{"model": "sound classifier", "dataset": "acted Russian speech (Dusha)", "train_examples": 26041, "gain_aug_db": 10, "time_shift_ms": 50, "n_mels": 64, "hop_length": 320, "input": "log_mel", "spec_augment": false, "win_length": 512, "targets": ["emotion"], "num_classes": 4, "arch": "resmlp", "norm": "layernorm", "norm_position": "pre", "hidden_act": "gelu", "mlp_ratio": 4, "parallel_block": false, "dropout": 0.1, "inner_norm": false, "drop_path": 0.1, "patch_size": [16, 4], "layers": 12, "width": 256, "label_smoothing": 0.05, "loss": "cross_entropy", "head_dropout": 0.2, "init": "kaiming_normal", "residual_init": "scaled_by_depth", "optimizer": "adamw", "learning_rate": 0.00091, "beta1": 0.95, "beta2": 0.95, "eps": 1e-10, "max_grad_norm": 3.0, "max_steps": 17900, "batch_size": 128, "epochs": 88.0, "lr_schedule": "linear", "final_lr_fraction": 0, "warmup_steps": 890, "weight_decay": 0.1}
Rows from block 7, named by matrix and row number. Rows with one number belong to one neuron. Each number is 128 + 32 x the weight over its row's rms, rounded and kept within 0 to 255. All counts start at 0. Numbers have three digits each. After the name is the row's rms in percent of the matrix's.
# fc1: MLP up (model.blocks.7.mlp.fc1.weight, 1024x256), inputs 0-63
# fc2: MLP down (model.blocks.7.mlp.fc2.weight, 256x1024, transposed), outputs 0-63
fc1.851 100:125157138113120136079171175130066090095097147147120126168168174114146205133149108145164139132181201119108109167109124193081079120150094140088125129149121097095130121148148110156166176119149128
fc2.851 108:189113131110159151134075149162152168113145121181167107118112139102128106133109182174139115130190110119144092121064172132101085192116075167063110171113112126101099082097155174113120204152123121
fc1.852 092:132145162144075109108182135116139160093112144083069185126175167177177122127111123102135169124145132141077134167108096103060163111143139079150091109171088167097159166133164128119132098131086131
fc2.852 093:128131146145179010151104079139162124119175091137133118081139170145131132215143154126112087173183164170019118117143114094066108155143092167113129137134103144111091242064142132105129145088087078
fc1.853 102:202092122132174138155113069198075149140096146122093178216110116210109108138104152107099167130150149150106114180100139133089154108163079119129143138146134104150138092094107099089086182100138179
fc2.853 104:134117070158086056115155157083113127076100107077130126118112150121152164097100073160146126170091121108064159132072155134192196134115129124125161116076104136100136160101173131171135109087154070
fc1.854 095:165113178113155099134162134187137159121182111101144078201187115088106098159108162152142143126132144137144102107087169172126116167075083118067128141070153166067135124121120146128181133146098144
fc2.854 096:151100110046162111144082078157083155130081109183130081104107125128092044174157147139121113107149131164097099191100119126062138165156052148159132187146113139141096149144157138081125158174096148
fc1.855 093:107149142157101152151152153129032090125111156120056120191161137180148147062207096056162133157110154106161118142104142147136078178078129158146124097162137097089105117114170144118112128084099108
fc2.855 080:164056121104179185133062066170133145132094151139115078115106154126145081139096133193155101089169110169172143180062190083121145179145086161149165162103158149119120061170141158120190159122107097
fc1.856 096:143135130107125061077112188150117220087135118147088137105147137099176083148098100140155213094132150112083119174172138106140120056173160120060155140165094114162174157130151131131153087107122133
fc2.856 096:094166142112082068099144090079138130147148123099074158054118145087130180097086101110109131163130113101107137114160099110150104074165140078157158112097119090147111212214129130149135128099100129
fc1.857 102:120202147119102093154117100111069135105168126103074057127063095146141148155125129110110091087106139116101173177202083130126094106120092104136076094177108127093104108102179111082126103138112113
fc2.857 100:134136132111171018165117114154152143120165120127139120130113156106107137174079102135149140136136172160067160125092191107115109156155085140125124115110105130095083247057134159138166130105137077
fc1.858 099:137119113183131114100152140179140144156066194185151143165089130119136080117076142076132188160145206129126087133126166126146151095157073117127117084194106094108147193071204116120077138123126167
fc2.858 100:090111162107118107066115104098163103142104130105064149116144171187135148117122116105135157095106165159137145154185127176163189093099139074103116079141162161066176120086135085127133088099168091
fc1.859 105:194113106104104123163174163158107082114200162173125127157108108172090101096095137165105136136127169135163097140097133120118116179103141150112122150144147192106110108086162128115109120057140091
fc2.859 126:070132126142061133063169140071108085129121129113088156096146090166163183072120061066108168119088127097149163104162101113187136076124145102141138076102126090149136106175108058179110102105148113
fc1.860 105:109165125097173120139148113158112142163085083152131102156144143135121093142119080115071138077084115123100145142167170189092129109106114118112123149115158125091072145140154080129140123130067082
fc2.860 105:156082088152119054148125121069120142123114103137135142066191173141120110117167080134108210059103137122059136154118089124120184095115175141177141107060118160159150238156101095101108136060092127
fc1.861 103:159107172145144130104114142163154162123120151119131174156144116127143148163143181164104090112145211123117127181166185143083140107103089093114088103141149119079137096058099119074147113140127121
fc2.861 118:092126133064130116135111125135102072121131129120117085131149139091106143085168123119139122135110106106168113143066154140172046147120102150170093152080165109151059154111177181143166164138116137
fc1.862 105:086125096122096130183146118168160129112151148155154111115112077096111088152090082163141171151207097154111110168098112122131125119132158145197126137160085125164064119144104070067111083127065122
fc2.862 085:115084112175145130133119127082174140133123110123139135179138198116107155126154125134105099075115131105127154146167153122188139138126128126154143120136136139131198166194170176142104093137120149
fc1.863 107:180152151095157112124135170075140166161118159180107143207146143137136115104152187106087113094093140089127153189104130185152134153077080116122111136108104151111112124092170133136179126141120091
fc2.863 114:086158115155101162125160153121194097126202145074103134123120116110103173137101096136125077203138085116141164073180126142145144085116165104140146092172127078133165086106101132175104054140134144
fc1.864 099:130134128145163122137172181112103142145113119131129125077129093092095120104089080141111142089120113102151159073063189175165143123112114141093124144110116159132131158102146129175194127099189076
fc2.864 115:122126146142170124116096072138103135132074181143104095170167142149179091134134126107198199076090167088125163191085123121124108167085097150160117138076185169109115198162099117094146146139176135
fc1.865 095:145146064164117141076193100175125121117197123154136115128157167157204139181088094166088162129206152105132094122127114188051125102108182156102130165151175176114099120131149066123085120120133101
fc2.865 081:104160115117119202091113122115122105136116204143128116140111114111161140069118168131154122151154117100197152140121104142162137130143102118107098157131183115136086082155138129131142119131094187
fc1.866 104:138166086152112161138094141109116099128118111161148154131157181116133124130111190078125123092088160175125122177110206165142118082170117162097100085132115085033136047138178066096149146152178148
fc2.866 103:157077087126111137133097142131097160100106131112125120073103087123097071093121127181170152129135082131095134112171105095148208143150083102054205180081141215128131078129141135140143075066138119
fc1.867 102:121127099118143150139167125130095105160141133107089149163138108108183213096090118174092124113194156169140101185166163146095117113128087135112130140144117134066082110136147078122144121086096119
fc2.867 114:083137146069164158123083133120150101093123133145094104183138180112095138090137126126206119092104128120158137159078165150146121166159107171152099150082168141060117132154153188117197133170180130
fc1.868 101:186159131083154151152175179131123145195195153069163139121119156138094139093128148129125074158090115124128108140156149130149167182064165098128099167104105163063144112110124172164107124146106169
fc2.868 109:094105157125139073099094129120130135112101132094103116160162180128178152158165128109147157036108149132114118134159168155168130095097117145138123109119149169126127138081129116137216135151124089
fc1.869 100:140122124100114065136125132150070117126141123103112122113139115106136128106131083160105195128064085096081150107159179164129162156147125134098126124129102116149082126170165049138165116149114094
fc2.869 104:159068125128155163130136104154146169175122117155113095099077156087154111153072177115101049116154109161194130155119142067102109176151093138120141182128127123125145147175198176114127166111130100
fc1.870 095:126168123169077139099178152157123162087138117161169104151120139172130125112101126080141104108161136113161108128077111142078102134111104054081113155166062154176119113164162146131122123141180138
fc2.870 081:164128100164132079158122138146158135089153094100146147092121110108068143147077106157093110176138111130104114107139133097067175104169144121112169121135077119100122185073077147135101135043147059
fc1.871 100:093176138090114131098187170112109160066132105103143066152122159156169175176168089156138197107131128053141056150125132173153099155109132147165110187171167120053095151122101093115189120189122119
fc2.871 099:176078126092175141130061140184118183151106127147163089118123155119119103113118202152114059126166101073110117156078173142093126199143089161123117186103129154139078133073162204083172183147113161
fc1.872 108:189154082126093076158138111173092165134216165109116158153151137187225149165134162128076153138171128131117061188114138135080093148156100120143121195112122118109165108092165102144130156092149182
fc2.872 124:092090161089168156098080071138109112094058143139075103159103176085135130105161151108160120082113123139149144140102131134164117162126094151137100159139175128114081143118166146109227163151150099
fc1.873 098:183141099117143139147158101125117159089086146107124171133138167166171152164104107155138115104122219176131129166138096129140173138146125119101148111132122171072141140094129171138158090091099101
fc2.873 106:137102152069156136167107118159107110203153105183159076132126133133101110111193191105146078162145111111147118133101132098099065168129088172198084171123127106126070121084182181081137193176109149
fc1.874 102:141139164100187170155126123125123151106105117217099149101109113118152152121093170159162110088145139158136091173160103138157047182183135157132128160104177161161155142112136063124185132132127139
fc2.874 105:076131142125151133103079084132105093104084179079126104150152132124203144122119186092154134099113110107136108137079127156131139163126102162184096107096178144097092168141120104110181122163072156
fc1.875 100:170206117101115123100133142108123075146127082084146121122088102096115159134137065161074114161165106117075111140164171166120121175144161119096091127142118136138141149115160137075144093084125103
fc2.875 102:183090117117158130184062106161135175125118107140155103063152102111085033118114153178142104166175080131155111141113145118083134191132096126107180199086104183166104139124148148114129182075070112
fc1.876 098:158080108126215130096175098128124184143135107155153152171092088130122107118108070202089092132140112146114167098147128148127120139161163120148142187150087147093078139107104113126192074069135068
fc2.876 094:154129136127124100122138167119070108150155178173159130141103181048087144123121146117169087165172133118130139203124183157106151143110110185137097168102098105152177190191173141090116103201140117
fc1.877 101:177164094143104136106131130098107197176112093148157145083105171127143125118107163161139127109157141143151081114153139164177108134071098073154082176096113126128183114119165130103144101169172062
fc2.877 105:088113097060107182089153124114142119077122148098059124122122118140210135102159143093132152135076119152144130150169119126184157099157137141120137094169153109133156034173167119118145105104079219
fc1.878 103:103165139117137106121095150074118120089169128077149124144141194126131183098123163179158111123127157131104118124183143143124110164092082122130100147165149158151142157078130125091134091082054068
fc2.878 098:160101124119157037149086087187138156099102137168101093135115131150139122172078122139145145117148158146085155146105143057125162143180115149111171136129142155076075246101137106109167133090194112
fc1.879 092:111143062131086134159167150110135080138137098125140136135134175149120127129133110125105131122145165115099130112168101147098103114134137088119127129164124105095117104131117140096132113139098133
fc2.879 075:151096161134148030169166108114121135208145102154126142068161165162119162154126101117140171100130202094051119163177116094111153119114143140110108114120098153084079210133136100073141128091098120
fc1.880 102:160155123122153146112130131114132127103217132133129076174207152196198080074087144158091117114153141122152106190064127123091163123119107069097139164115127163150124128110112102154120143110054125
fc2.880 099:090147131209081165089156108052132111102163146099103152107157105140166169029083079122107150141071071134166170112146088137180126088134147138124169119103132092182164096122115114185097132073130129
fc1.881 085:092176112160143061112171101103146112115139129139117138148137171108132135165191134080156146153190142144080096120159087161109070110110180092127130135139156182105126103094193147132118136133078135
fc2.881 088:099127121167138027122179109132111118195188109110132118099178156155143161159133139106090155123109191112000108132149134161117110122124128126165108104104087158086104242100160114123127131089164064
fc1.882 096:068110134079145102088118114133083150142093174130044113165080148147164119095174114112116153144068132135130093161131104160155145139163177138150128089177140165145126157084181129121167129087122130
fc2.882 087:066169179076135176133133112140166064135173153086084125086133111088153196132120079092123153190106104121176126052144111122148140094153142109106116087153158104120141100056060094165136129101137126
fc1.883 100:094142143110096162149151136108156157144099065110123107196161087099095140131130110163102187090053124080127047119148122158120138088135152136129171113171108123118049134172085110132114153084105129
fc2.883 100:121140195120137153138118036165147152108141147128093136162060131131144141183072127112170078150190180096154081124129171112111115153112082120089161121176152098094125091112161144112177116110136108
fc1.884 102:122139125166160156132155115171146175156166067155157167136083145147077158134119122165167162166188118137130040115157132179130087145117148052122103109144135193106163082098127069104136113153117108
fc2.884 102:138104112119099186114135135072144134064101179127099148115159185103134135022151151124144138076090117166158155176109141176189179147157113124136103131052169129139157111170175109140141137114137134
fc1.885 105:145149144131147154124149114110162168107149096156146101168166150137107100120151161135093124060112148104106089124136099167117111140173102145131182127118112154117157145157151147122174125127157079
fc2.885 107:080103115101124173139119101138110098091156169087106137071094069046179151118117129090127123202111079118147099062141127079129139127150092130152105117166140090097098073096101161101122115120083177
fc1.886 101:140155129128159079093142114133176154106106083162130134139115151085173167115091107163128139143127144148110160156151187174136074133128101026080100125158149125124118138134209136063164129103082098
fc2.886 105:139120127054142127162067112143104143146108174146112092113150119116090098108168158157199158140148128108143143194087166099113157172133084163183122159045128138114091122141143156108154166114101158
fc1.887 107:132158136108086152087145114129166125147190085107148080080139113152152100114129132131142128120197143105122105148091129133060090120113083109158170133149114130132167123137168099123080080098052117
fc2.887 108:153083142088157136190080119189133135146148128178110109126137114099099073146130156167158099116158083115148115166131172092103097177136113165123129214106117156170128098129135169102199169139103123
fc1.888 097:113085185134169164167118109182128152185131152125136064197147112144080098089146153099169175078112089116085131117081183149159127126115105150126172088105130173122099125133076090164164175085129071
fc2.888 095:126120119096166124132124090165119126056069193125146074139057103051140103150101164113168161105126148161187075181079117122122178174165079176141146181124140114101099150114136142087155127125145121
fc1.889 092:152123103098131126152150126079103102078122146138134148142187172135149110148073103115090129096108156107091137188153171169136133129125097163134126127153112133109093130139167105133149089095079093
fc2.889 086:113134120203127103133159115132118064167163104087122119101182110119168171152134086112072123131118105087099162139190118134130144081152144131118105095104116077150114154140110094148095145119091154
fc1.890 109:156131161168139118092180143095130131102187145051146111183207143120138162113142088148146099127124103071103164150119149198162148195087166092132104102143127227109099126087111118131143155147104082
fc2.890 120:073101187109109166128157143121116031168123151133104129145099098141160188124125106050139143110122142104213163101148130099153129096155129142154121111134131091137131088119111084144151123174164140
fc1.891 104:144188167119074122134111125103104154117197125160159139129131119074117085132157152153133098151136085174105103172133133145123130077096098079095092150131069175102088125164114039098121082135082061
fc2.891 108:089180124148077147168197123077183086158177155093118172112115130154153180142120059107105121166114123083152156085140103133156150067139165084167156075162115053106173068084103093148094098111095122
fc1.892 101:152135112157093140085159177062084072141149126129149089170162162124112185112153108108103154084103169056136130182085119177159100107102176144146079149138139131132173118128148097114129140130129121
fc2.892 126:114125138107216151093086073194099105077041140170104087175105087130165122105129188130119144097129164168155096144083165089124142169160063159110111145196172137126074086146150138074178160163133167
fc1.893 101:134147127115128089149094110107088067092117151100086167110186190202135128142129179073148140118129157135065180176124160164096142192063153126162100125130122116075128137107067117132188147142118133
fc2.893 100:163126120161108114178177157134146134112183129100193154106111104137126158130082093148099087162175083134154114097170091113108118115143151112062187145128082141177110183112106124165112111116124047
fc1.894 106:117178129152094113084121140110092100162147086146097153157146117147108159100096159114110181111117179144157116151149124202126090141135155137114179158123103093119143127122118064099131073099182133
fc2.894 089:132116089172107136089167166085084079145135122149166161096151139191196153103144099100077183124129118066130131151159078141106098116137219152145084083128100129159157148191089071129080135150130178
fc1.895 092:121135134115148171113128117093105155119125170151108089142068204111156136107138121136151164106112124090143188121121136165164092105059136098128115090167155173131082110067179127174211095110122118
fc2.895 086:148104096131114174127118133142161134146117081154140103077065172121059103142144125206125117161195117197178070147137127099129195142183078090154142196093125121122128074190181123105121166134116128
fc1.896 099:162157119108097126144098163136123114163179142108133150134111127140112104155083146151142069141219099143090109127085128159069160144154135088136154205167062124125091163123131117085103119140083150
fc2.896 091:096124190132112155151142145114178100121180167108147138142064138054071159154124133143138086145135118134153128085176140109138135107093147132164130103161123098133171117056099154154142088156126109
fc1.897 098:118129123158041121183163134135141118135096111110052132149127084126109142147149094145137119100117116114051096106148133099099075111142133099075116131157113155133127113109163102176151073070151080
fc2.897 091:146103144145108098135131121076158122115133082111122153062120163140123118162111105137101152166110129186148164098181071103102170112127133135171160123115106100138181197155094120130078117086065115
fc1.898 099:082104145123103170094166156152150076145179118110117131166198165198128187138096137072082115153138136164165088191109078168096111116109164116153117131117100097103136128157144096170064153135149109
fc2.898 093:147059132142195140177080101182161115098120147148121116114110068094125078112174135148141132109163120103129144149090144076115109215149102179129155183104135179087133078146132169065192161118126147
fc1.899 099:110220130151133129090157129098151167145115188131133165133103138126118175124072119171177116164147141079094104164099118144156067098061123142129132174164105132084113145114187139127115149145094091
fc2.899 091:095145137097125094115132094089146145104118180079069177128138129128134157140105109097131120168091132156074190119135145127166174089162085079173146071175137127125144143099092095159140068087112123
fc1.900 097:130108159109104105084158149087112136139189092118094118153138114147115181169154160144147101127122176087043139179113135136105061100087130181175105105115077143116196153134105104067160123128169103
fc2.900 086:111142134155099066106168083086119123117127130055097122173162176148184149165088125129116107165099161117069132110135120165137097108112138118158138068134144093113129216074137158152120154099105086
fc1.901 099:111165159098122128083084169094090166154126109110125063157113138119138076126152104148205112093126101143091120111152118121159045188065090144133129176138121126101106128148147159111113106116101098
fc2.901 086:122092117128120123098117112160141144112090096118126133122134139150198154147166132113066162137134138176109126101101138125136158122127111109097091147180146063130097051160169105147147187116121144
fc1.902 092:146133112152125128135199143160115151150208105193106126105073135139160145129105095165123118161079120114091133124142159131088090121130122160108136119174117148140118184115147139125150098148156075
fc2.902 084:123135102169166010146154093147128148125160085099152132115167162150144133147119111125099138143128170132056123124120131172118124157152114153134162123151105189096088213088156118129154138063131065
fc1.903 100:147114112118132133069073153097159115112100120070119108126123118106174144238086142156213171125087107079095152143132156173138085137128132125118129106117170118160089092088147132153130126124131113
fc2.903 096:093165134149087175156181137089182149114122159120142166049116106180099149109093078113120169140098107105124149077161072121157155086182144094160156096093106100116154120110074078146087082093174126
fc1.904 098:157133152114193126104105138157142139152159108097184191168128117128142176134117125105195153161154147104093094126138195159119145184072120102133123150140122111083068144102115075127150067070100088
fc2.904 098:149100085136142204116147162099099135076086133151126141070162158104104130056170117124094163058106080164200121205100069114157150126173111138127110145053148135159127095175149118125123158132175165
fc1.905 101:114172104128034147121194186110121141128142134129141157165142096129168070057164165141104171093159131054105102194138119136169117100108066130090093120115128201131105111114146155093136126156128172
fc2.905 102:179146102079125088150095123153134179044135159098145106149137134130132058161064130179140096141161154167061119127073160149083111158165066155107193170150107144131114160110129158139114154080097091
fc1.906 100:164159117160192170151189122140089128114144117135062150220106193185181094147108087140133112161140220155135122176145174090112122114079105101093122114166142100129150124082126127075142127095137164
fc2.906 105:127119111101118172131120087158130147074048153107093131148093118113120117073120114148149117110135149140176140127106165138147176153175109129156196159111170145095068088145147112143196125081154117
fc1.907 099:117136086150106169142166118100101135127171107141163072100135151076097124130075120153127171128140164125113108167073179147095094163081092128109093111102137163057114128111117133130097164146135105
fc2.907 109:178161151122151134161114180134134143175149133206199151109151167132057109126162155134141122090167127137155107171160098115100098145110114101142114169102085164157143116110112115125094151183126146
fc1.908 096:136160134112155129125098132134115140104118108130114142140118121126137122071104134125153090134134147130178103180125123130156058177171110124133157122138138160138132090087135104074119104135093112
fc2.908 086:122128084087086195168159187077144104089123184102160149076092086056077132050133126124151124130101034156178136117141134102150175123159146130136126144098122066139159028180121128154089118172128176
fc1.909 100:152148121124126125125121120161101120154168126147193167104111086087119106184103108120128095129206142111062128150156198134086161160110127130165131109147115142126098145145101108107134150170114146
fc2.909 102:096112148144168123117118133118140118135094202092084132117126089095135147149074144079145134144084101104126118137145097061159158112155140138152140086117156086118119166234108113148130112136148203
fc1.910 105:059184170118113114157105100136106150163163097128118128109141149154132092165139119145121128096105143087112174157134075160050088116137144137158067106144131123102174100151073129077120155135165132
fc2.910 099:162146074159121097164172156136124132145133129130156162090130114138141137096109105120085127117144078096105176133157058112109128115146158061110137165111067144134112148112153150125092088123121102
fc1.911 096:115185127175177091158110119153113083064104103077101117159128145144136133153055179084105082112221176140135094147112180180094125160138096114164150170197129160110040147063125150106170120154147143
fc2.911 096:175131105158127008147163162116119127183139094127164145094155181178143131177144094143109109129170170118057153158143113108080121145135135127154129132093083147075116241043146120087103153115115078
fc1.912 102:181108134111194089147143111128112114150133102113159099148113118105103143149110163119166054107137159135154116174126177105129092154109117121123115130179167139106146155121142158056131146170070096
fc2.912 091:204137113109155056126118171129097185148147105136165133146186149135081092179126152162125104092153132143062183107097145173068134164102114114125127139086080175105121219108072170138103172139111083
fc1.913 105:111136092148125125094163140090116153139119138171088160136204148174204140133082062204179177105134175105131114189176169128093141120140180118099155138142179142101132064126119130135165127048178124
fc2.913 136:189125174126176097136130130192097132131106148189179069160113138118093127117150152130152110127194166108145113158051132105058112203109116188119074154139123126114081149127115146090126180135149131
fc1.914 106:123105126203149124138158080123147183118156114189076109108127200165207111090082121126097120079149134089177125146109139134162130143133069117112112164154123145136133142141165145110156152125142052
fc2.914 098:101104115106109173102125054107191133119122189116044157122110111131157154089128105101144127109085118109151230095126142137179176098169118150150166082098168091112161132165111138162130103075187117
fc1.915 101:108150110179065134149113148124098103129099121114088151099156171131160149081092104151143162108130115125146099158151128132148037097106152118107142119111150151186148143136177203139140070145099100
fc2.915 104:140072091127138060109084073174144144071075168126114111152115122141150105155122129132167143135155136117084113126070179117123176161169084163119174147179150144127085196120153110116155139070148161
fc1.916 099:114171104193171144164155111170143158151124161127115212191108162154140110146199052119136134079154129133122155155185109111129144116169116088138118109106148185105098168137137072096129106123162108
fc2.916 106:176095151090152115161073175147086097122137167155193104135119106096099112102122126137188098167193112118131111135060200097095131215111108189125082178111087103132098149155138180114124187210109119
fc1.917 099:164138102079112166147104095130112138162100112205150114134141168138164079066102162128153057092174144132145131151115231175150126205133077110120093130102096146133151106122153124109196121164086074
fc2.917 090:096090096141093171147164132086127107125092120123069109085122090082118123102140160127140124211076080112152171113142132080205170119117162102134132103125153091093160031116093135171096147110146149
fc1.918 109:146139135106079172129142139098046086122132106119140092105177154161073091136116161173172142113114160098134128165111130141120087144102090113165109091115129168132054090125090140136137137098068109
fc2.918 120:072158105149069117095127129076093128157081135109076167121151111140166147086139060119084186111094153081128173148188088134166152057142133081158149128146132137187123132155131082080134066099118167
fc1.919 101:084165149096087085189158093158147081139154147159139112166116124142120135176178110085135087169105122150079120140088165118109140141135143151158165134162067105125105158103177157163138175119161065
fc2.919 097:142125121188126114144164144113133152142113063146112170058157151140124115098150125157070171121094123149133117140181094101116124105117172110138122139093134161147137163138090105116122142120129117
fc1.920 103:192178095153135122119172110154129155109149120155130142138190140153181134134161171125123118120184179137132107163141180117139107100098092118068149135121164139141100109091161076100122140132078086
fc2.920 113:068148084104122222084130125087133147126130145089053167086140075109169132060125139126061116152062090154172122103153120130175143093159130101137172120167174094171131025161134141145128124088109186
fc1.921 109:176164107125159120229161156119045138129125069167127129132192163109111096105113129181076151079141123121132142183118133159130135154073073121145089134091113137069092075139147117087162108148075108
fc2.921 120:112116112176061126110148136081117118125113123117108177069133089149141139097118078124098192126108122101111186112180101126162205068143178075125175121141086099159159115168116079159087075047126145
fc1.922 099:060166154191142103176107097156137093090146105131096112164119156136134154158115157143146139156119145129147110099039168166159164135126123108118152090210096105100181107112115132136110142157176113
fc2.922 093:139064165160109125142122127097184155170103131098112175109151139199119123142150078136133159090093154110137180110197062096125109121095187096181158120107147150125168111044120154160145114119110142
fc1.923 101:141165149148146128173125198074073168074171131100150140135154151109080082052083113126130141116133104136152109127073063113135152190101116127171158197119088144092108157120112184136141115129144097
fc2.923 105:084128155093127107139157113133155065127126146123132125130060093135134183121109168060172121141090097078150123102131119122161127092132138130120105075127152099087128167111096094178149090184155182
fc1.924 100:157117126092163086100095174096138116123152110101080109109097221147134148116154143157148098086152127134191098132180163138154121125096129104121124040105148213123141131138137106175085140139040079
fc2.924 100:105095118119118150114130089142136147129080073144075111123138110146121149136148133137129159116103151185104119135109192101177228117121121092126105128116141119042135059159170125129150141099160115
fc1.925 098:123113121065143101120124094119106066184157091140064146106076157176071123154120100140099144117137158138169121134135108127062104084168162098106152112154121082148129121116168057139084148091086088
fc2.925 085:159071116136108127131112167160133170125142150128192119165156165145121114112137144117086069174164093157144122117128147147125061173096153128098098153135127187136099096135120134133078151172116170
fc1.926 103:142135157105114117141160185107109124131169104140084142108163179151103131087164112204084160117098181158125130152091163090174129129090142140125147159087157207139076146143141120072160151161123147
fc2.926 102:080128127163086125085113073123184115131168128080065157111105110152144146132106061133114151164142126131078181079149150134126173067148130055081183092176119105151155150140131080197094074074129095
fc1.927 105:161149107162112147152158134068113140157116087168177129134134151054109098083112123135119127152103137157120108082147022119122150123163091114158132157100104142090129126127158186114184108124118073
fc2.927 099:051110169093119134093089103152136103159105164115105102180139143216176147154176158066191144148115153088091119132128153144150096123108155098106093056151160113092125090048117069121158132181162146
fc1.928 103:144159057105132143151177089134100149143089091181095122137156186147105129091236100134058139066084105135093135136132162084119150109165161094108147163152148136120136153169206147056167094095070068
fc2.928 104:145097169171107181128108180097168078162210117150194117084137150138120128099129174106149132198167117127187102125125093138091082130065153114140063138096073103132158121117081126145065151197125160
fc1.929 102:086159104132136137133158109094161146070165118171085150181187167066139185103123147135124223096183192139109100161121128134157107094088089158085144119083109145086150139132145064107168117082127055
fc2.929 101:120077106057080164123086109147098127183120138123118118077110114115072092086161125146071117150123050122124143118118115131134124126145120075166155171114109109152096146154160154144096123101097138
fc1.930 104:055133149120146092125149130131088146156090164174111045165131123173123068177152117131132152152071140106160074154102109134105102096111135140123109126146108118131080082138149098096143154069210102
fc2.930 099:095116177106122175107149167152161102168137130116122146148071110171111174149120109095181060172127108103142156108154150089165094118166163129093132078158130116144154095115077111191133088186194141
fc1.931 097:189163076147122122154103097170087140089161141126099141190122123173206113160127135103104085129143134113121138212109138121146103139113074124151161139111116111069140113106165104100126159149107174
fc2.931 093:117113185116188137120056101164131126065079158137108102124115098101111125123135128124196136113109102104124159085124145081125135161106109159135149154100160132136078130122132136125187162128177126
fc1.932 101:119088105085133110087118122102111187169193081126118123163093100156134101098148144172114099061081084105142106121128151160096111087146186146162138116112094144124126118153162137152142121083105102
fc2.932 098:182105114151123074191094164115132170087131118167147128067142149138089121156118155200153118160158129163093119151085119078086214175125114124148148163074063142054148181099143166135108166096109094
fc1.933 099:136171074104147151096166145146119137100172097090100190108162168161212169121124094149137120138135153087138146188131176144115092136088156096083165137115160108116112085093138116067137152164184149
fc2.933 101:089157101142099179076103112130169125089135176101051123144112090150162120090074136153159120117129121127166139108141154131187164108216087116083194147140171119114088067182126103167156128084165132
fc1.934 104:096103129076124192095153174095154128134114128076132151119153180115109196109124124145125082135112138118179149144143132171125113059095112147099120131149097115150150142140191150125111122106109079
fc2.934 104:169146144134128111164097154143139127093134175189171155086126110111104121118129152141147142127181090132165128115135096086078151124126125153125115179115074106161143142110102108059104106160107142
fc1.935 096:158175179129054154137127102133138103134168046124191200139113124144107123129171136139121133140178159105135060130116142109129159162107174117152118148156080157066172100143091143117062090114114129
fc2.935 095:165094136089135144143117167135094106119071169195148060157089112115120105098048180144142074090178117156107117171098141183102094166151082164108115178104096121167073177184146134132156162147129151
fc1.936 101:171140063190120141129162187113106125124125031076141159130193156184134169137119089122050133153140132085153110170134120140110143128149185069146120107081084135108159110131145158172130179092075114
fc2.936 102:119132152114162138125081088160130145075113129130129040173058100090134095136134142147152103129125167169100095114082161110141124164141070174181158171160184115094102124094144136125182126154125125
fc1.937 093:112172164136133103057176089066139117154081128136079094138112142112139105173137122126138140093099181122078130159110143146088087112141149131158090106143121127128135146121115107143128073122173068
fc2.937 087:119091142110147000162142142095143118135140072123136134059140187135103168165179134118102120124124137145046135119161107152131134121179130135166116128115112154109092255135136110136142145091123058
fc1.938 100:122161163139156166111168137115105160100100103124141107158140105069162110162146148148141086112095153161120121208178164141174052134123157135144088102068162128088164101177147064050173166124081138
fc2.938 095:131138107187104128083113130129191158137109117127084155121114153197147103152102092143122100144169086149075194110150131088126199100171137090091182112130129147140168166131121101156093094117185129
fc1.939 104:188204195149113165148125148086121197160152171175113151118159119151094103093113085153123083107130146148109138068155112097159128070130110079138111150104070128078119108090180093114125114142150109
fc2.939 112:100160117182094096161211140106133089166175126082138159105169111152128198116115071081086165110118119076088161113161085170142135072143167080153133097126109079098120155106107111142122078106139102
fc1.940 094:148173093079121107089161114123094182101199104118142149139117116151148113144165140142098138142145224179113138104184160151035121082166145107130090112183129105143156118108177179120127139106051142
fc2.940 085:136091101136109017130142098118149139133160119105096142105150159166193154168137118113094107181163121141048128126139084110090141136134134135103108111192077129151110229038146133135099151083085129
fc1.941 105:110137110122127120153117177124066087172121160109145095140169113198106112193118112171154132133162174087099160121118127099128111104099154176146106102108100146081127156149111124069131137101113124
fc2.941 097:142042106140091164108120155096162179200106092113120153107169159155118104090163158144057100110085067132151146143118141164168104116106154083172140132080149180155153113145161150170120150090095135
fc1.942 096:113120116099066117136178149114087078131171089108122175141121108145128153108106128136134148141162107084158126131155089135099104160139155106100130092160086137095101122080147098094155042128101076
fc2.942 086:128117143159134076149155163136102089178177106175189125126110100152114174116107148094118109180133110097092157121093111096080115139153158144149122100129080134154114217149108125141076135099149129
fc1.943 107:123121144127092138111096130115110168201146122132102089149139166129124113113112161129124103052150120170130077142162117165144108165080123117130115170100163153049110162111186122158141141157134080
fc2.943 115:130092157105161089149109137178114091154079121142125080144133117169142133174193156118162164088144161073125099126105168118132086164133140179142080143121132132112115111112158129098194176188155133
fc1.944 103:142158097055076137112147085148119097160130135133127150134123159087153128097126126145131137151163159106131111159177152133114091107155102088070148125172096156138104167162148112145150100103044162
fc2.944 099:131121101087098128138129161107154130144145067047133160088112118126156163155162056156091121191121079087107117076164127083117127118114172117153127122092084125119139084060114166128104111082074099
fc1.945 104:156154084129124091086187164142087127098126175086151159164137108115171123123173103085110184141206185141104134065108152142109122177069125142157085075196121116119147114110116074091070097133127114
fc2.945 100:132113107118134155098127066121084167109076219156128101151118162142139125081060161125179143042131123137176160181076126162172177169190066137064161142121174158125103171169155121138145110115160112